Rows from block 6 of a small class-conditioned image diffusion model, named by matrix and row number. Rows with one number belong to one neuron. Each number is 128 + 24 x the weight over its row's rms, rounded and kept within 0 to 255. All counts start at 0. Numbers have three digits each.
After each neuron's rows are labels from the 100 images, of 14976 (inputs lightly noised), where the neuron reaches its highest value: "top examples" is what is common among them. Only what is clearly more common there than usual is listed. The data: telescope images of galaxies (Galaxy Zoo DECaLS).
# fc1: MLP up (model.blocks.6.mlp.fc1.weight, 768x192), inputs 156-191
# fc2: MLP down (model.blocks.6.mlp.fc2.weight, 192x768, transposed), outputs 156-191

fc1.447:108137150101134148189094128132124137087119143106130131167120155100142162172141112095064131129103125109159116
fc2.447:124140092108105128129096125131113112072115136128113097098115116105116137182104091164131112135158125094160124
top examples: bulge size: small

fc1.659:087176127144156149117107119138124137151075173152089077122108167100128127148128139114123141151122124126119150
fc2.659:122107152129132022158126144117156070138140116081147201125111119141148101139087138142153143126130160112104142
top examples: edge-on disk: yes

fc1.515:164149148087127116156109153116076154121108163139122105174130119124094083112107130122113137144138089149107130
fc2.515:107126138117149092164095111135066102106113141128147157078115135122136132119131117116121130173100164141112124
top examples: spiral arms: yes

fc1.264:161150147090142126117173139155089184085130151140106150148146161123085106121148129104128159098120120168122165
fc2.264:110107111094127120143210110141101081132155150112161109118115140114163128133111115158126142087122149140079133
top examples: edge-on disk: no; spiral arms: yes

fc1.298:163131133118107079125115080109128080117116119119155143156114100125123122114127159129089098171132110157151140
fc2.298:117083131140126099139147176110134124129116108157117072085135147120115135096100146120064147163127124162143139
top examples: shape: featured or disk; edge-on disk: no; spiral arms: yes

fc1.661:153155111132136107113128127136115137125112130157119154109148102142059074132147138168154132141131126168116154
fc2.661:116113120132122161173117131174119157100116119110105121114113132144120128156128090120111106077123129087124144
top examples: roundness: cigar-shaped

fc1.570:138138138090165122108175141149173112140103123091077124148086177132123163111141122162093170150128121158169106
fc2.570:118135131125113133116168131147197133146109125151160120142130091126109134099100102125146136121112129159168131
top examples: shape: star or artifact

fc1.166:106156155122143148123115106127155118159139116153108118135126184146131121129101164121142106129116119102141164
fc2.166:150141166094161102132141150117109179114115093120094149121123111075154112134151109127109099097141107131114131
top examples: roundness: cigar-shaped

fc1.471:116147123131127168153116103138137093109116102118084111178110136105148141136170140103097103153089146130166112
fc2.471:112147134110160100119161131128142075125128145114147121092137092105107118151095116135159163132132160129151141
top examples: edge-on disk: yes

fc1.675:166184120142046153120136128145108143117118129136104127133119141172137130136164162110109133114114124129172105
fc2.675:152108135102177094145164118127116092138127131114183126116130109131120100108082120146112133117139144108121109
top examples: edge-on disk: yes; roundness: cigar-shaped

fc1.590:134138122117135180171148130129125134102087117119082138152090116142113118116161122142139163108106137129149136
fc2.590:150113141117087105133122232147135137120125120111180097139146134108113089117166118108092139085147131103106152
top examples: shape: star or artifact

fc1.626:132177117134132112167128177117152121116090138150099124135110104100101111128145142085111165116116128146139149
fc2.626:130105130145115133064136154151107133101102115152149132112150136128128097101153142101121157127135113130126175
top examples: roundness: cigar-shaped

fc1.518:100101097132145146183086127112121125150116119107080113126083104099127160083121153152085137122143122169108083
fc2.518:158136150151120100127122145109138132160122116121153097144157175111115127103125130111126119140101126163110163
top examples: shape: featured or disk; edge-on disk: no; spiral arms: yes

fc1.521:145144097128109126136113135144079148122103131137098154123128126145124131147146083093103128145126158166100087
fc2.521:124112111107149154123117097112159120131137143110124122126125096147112126110089160092147128084126130100141107
top examples: spiral arms: yes

fc1.51:098137115067135139101132074121131128104115126140097124161116168141142138143141150167135132132135136102143137
fc2.51:149167143092113141176132148116152111119108139110155093096119101137114134147112143110134143113117135128117132
top examples: shape: star or artifact

fc1.438:107121167122133146157082070116107073134147174102148104139115149145127121090098151151114143156152151130131134
fc2.438:138126113119093125111146146156116089123131139155155139120127189109104106077130123119114124152133131133144110
top examples: shape: featured or disk; edge-on disk: yes; roundness: cigar-shaped

fc1.107:123161133128151103168115109111133160120131131099119107139113106138091118084099117130157124191103142089132139
fc2.107:141115142103132107114137159117144101126138140155142127153140148152147159116140110123104107179148123063119113
top examples: spiral arms: yes

fc1.126:145114129089110141158129143142095115089100113097108129137140165152118135167148162160096103107086101166122129
fc2.126:109172091113121139115129112167113154077132115166156123099099106156139100159143126078120117101192151153108111
top examples: bar: no

fc1.365:126145116116117097098160147099137137151119136122137117123084120107134125122095113147092109144093102150125126
fc2.365:143078122127126110145119123123123104161152120139108128119161112150123138124133164152143145104165141114102147
top examples: roundness: cigar-shaped

fc1.660:165127145124170060139080119121125117123116141157160136132143127114125124122071125140130150207132126148109096
fc2.660:099180116120152156137092142143143111120115148124143088077147123159136150089139138088113158148129116119119164
top examples: edge-on disk: yes; roundness: cigar-shaped

fc1.554:143095094142127072147125123096134161130132122101133138164098130139131122126110104121087131173101140101102120
fc2.554:130146168151161131148121156102127146103147118154125045093171094163102145125143137102109135146132119092110159
top examples: edge-on disk: yes

fc1.625:136164119112144084171148189077140172149112116125120108108109150148052105128108154108117170127139136178114155
fc2.625:122129106141206130152140131174131157101130108155100106124149139122103134133141146105110125139147136112121112
top examples: roundness: round

fc1.538:161123143107131060138113100124121105107118168097133082127129120140136135081090133151134121146159101134105133
fc2.538:092155118137165109154108162156147121121104154137140133108147122139102158088146131073099145117112121118117148
top examples: edge-on disk: yes

fc1.13:136157142094156097136095128132071134099123145140129103143121151129137130146139134134096120144123120162124135
fc2.13:117123125118117129089104122127074124098121112109120157121121150110129136139139098130119142151139108159118126
top examples: bulge size: small

fc1.411:146174126092119117151143138122146145116145127084118087130143136160074164130167149160128151109168072151122128
fc2.411:115113141131152149127090134133141135101158121140101104150075116140123098139088163107154120126097185133118148
top examples: shape: star or artifact

fc1.754:160126109125168112104087111092122113141146138090168110139119099141099117126138122116100117149140107114133148
fc2.754:114158124092142134192125177135149114128171152096142165139139107156146126108123133110107119162120141096089121
top examples: roundness: cigar-shaped; edge-on disk: yes

fc1.446:160092156106094111157100109148101152118101184090097102119107128128127154114095132118123124100161116128147133
fc2.446:114149082136151094123115158175094112120116185143142122120143134088101163116154111146145132128121148131159093
top examples: shape: featured or disk; edge-on disk: no; spiral arms: yes

fc1.407:135141133101140074128107118096137096147097129176139092110116092163123126142123131109091111149134085129144154
fc2.407:119136101119127119089129159125130167141115096103094122133117186146104160120130123157120106136130160131138123
top examples: bar: no

fc1.318:083153155104157120172106123160116140134131137122133097124133092133118122067103115140129139165133131166123130
fc2.318:168118112097106115117098155155127121128139121132126129151119196150132123077141085118129124166122116161100136
top examples: bulge size: small

fc1.395:097151155111144105165116063171102172147135132120107095136120111108141125083093113136141157128119130182139101
fc2.395:167114112101133136119100200164119083125124141130157104148118173147130152097125087107092137157129122122103154
top examples: bulge size: small

fc1.576:104140088112152137187074129116147120151152107138093110142080156149142161140115180110097147096139135135126082
fc2.576:134109167132077116128063148109167135136166110126151138124157130158131138146146177169136134073105105118109168
top examples: bar: no

fc1.320:126127132119140169128119163129115099145067128113108133157095154143117104113139137148098151113116133150180127
fc2.320:139098121155118167046125154108149140136151137135098160163123132115113095131140099146099133160103135141131109
top examples: roundness: cigar-shaped

fc1.224:117138137129127087142095082134162199134121096121112115165099134126128135084093119139131176151108150128121128
fc2.224:133085130110119113123117145137125113112138120120132101136151120179089139085174108104104107141118128088126141
top examples: edge-on disk: no; spiral arms: yes

fc1.662:145156112115158111080103115105148172140086124146098138121088130139075151119140126102122138117114114121112150
fc2.662:115124135132162158153159142065161142163115130146088124186137142138136138101122128180075079112105126152097125
top examples: bar: no

fc1.610:112111086131158110172100086118115112125127100118104103145120122117143139085090163148120122097148166174137079
fc2.610:128133165143094100122077156142106152124133124123146129112154170126130148093167164102101125103104075149111167
top examples: spiral arms: yes

fc1.615:160124147117170141129108104114126131104082142154123133160099123153095123138137134154132126147138144136143151
fc2.615:103119122151117107137078189137134139106115141148132128119146155138125091140109118116097089132126114079124129
top examples: edge-on disk: yes; roundness: cigar-shaped

fc1.553:098130104118104124164119137149100152110083147127092134158093155101068112114141132145087161116116171109102111
fc2.553:124161126125180170064130071142128086149146145141145162104086104122143122125123108106112128151124133139184118
top examples: bulge size: small

fc1.767:100167133098154124163121168159066085096128173139118167138118127142134138177139153137100123118135121122147114
fc2.767:154082144115133118113152122162099098121152156103160109124085133136157157170111120104095125144130123126145156
top examples: spiral arms: yes

fc1.232:172176136127179118146174132144123149151113119080124116126083182096100142105132145158100148164131125141153176
fc2.232:092143135145090133106198152139154099151131121179135112125164083090130142116108124096135135164131142124146085
top examples: shape: featured or disk; edge-on disk: no; bar: no

fc1.739:141141169117122121177101115117119178138104099072112121114099117139102164070114144133154139139083154124133151
fc2.739:129118092107129115142110148095121101125121104161117130200141155157132153103123135127113126147169124109130061
top examples: bar: no

fc1.4:115120126141140126158098139085134141107105144140167135146149087126080082137138129127112164120108166152133134
fc2.4:119175132143125143053144163136126128135121127152132201141118156098136136146120085136100136137171109140148142
top examples: spiral arms: yes

fc1.674:125148132121160150092053095140159160117113160143130112109139118132092118113108135124117091139105096118088139
fc2.674:100112144110130087185093109110158093113102134129142114127124147148113133099102110128130178094105137105124133
top examples: edge-on disk: yes

fc1.734:148143106110144080168112091136114129129094117141113116125120151129102139099071133173125127109133155156129125
fc2.734:112123127134138108133108180171095121129112121094130125125133146113125144091176096083084130098153092119112129
top examples: edge-on disk: no; spiral arms: yes

fc1.303:138110098101124138137115101176130137142124092128121107172136109128158172111142134126158129112146148165118135
fc2.303:156141130104102140129110189163109116135144095129121132137114194129105133092149105150129141125108124176084136
top examples: shape: star or artifact

fc1.430:110134086122157142162139138114066117132102140115152127116059154095080162139154135110140110147149164109145110
fc2.430:087137161081129106098132118127071117097140149145103103136182141122116142133087113138122116100117084135177132
top examples: shape: star or artifact

fc1.531:193128132126148174117096128152126108116138106136135137146113115124116148162123150120125170130132099123152169
fc2.531:098135169123129097174156112126106125130148173108159111145126138122080129151117132161105115119126174111126111
top examples: roundness: cigar-shaped; edge-on disk: yes

fc1.99:148120165095133130083167139148145115134111140084119142159047183116123163094143153136092154131161095151160131
fc2.99:083205120123083138120194145136172079139106139173161128143188097114134123114105114111158145162111152125134099
top examples: shape: star or artifact

fc1.592:097138124133157133139120162183073113152148177118077154163115145169095115128120128108077143117137139122114109
fc2.592:128081130108124092109092063123136103054145108144115081111083101116122122178124114108142130110138161117117124
top examples: spiral arms: yes

fc1.234:120171145084149147150095150130094091188129111118146114129118151134109124147110106122142172137135123145114118
fc2.234:103125152127126100131130132122095145165179117087133107125116114134124131156130081149161117146137150134113132
top examples: edge-on disk: yes

fc1.519:132165155073138110155113153150141108103113158192120124143124117142107120144108144136120152095149107137132109
fc2.519:127134173163129182121134098129128087165124115178114120141126087130123132092097142110129110137124126119122113
top examples: spiral arms: yes

fc1.155:108131129110137108111151153112126150133122165123095141129116161165159122157164166148123128129116114126123088
fc2.155:118111146092167146124140156115150104135129133109146114141125126158135104134130155133159134076120144125126155
top examples: roundness: cigar-shaped; edge-on disk: yes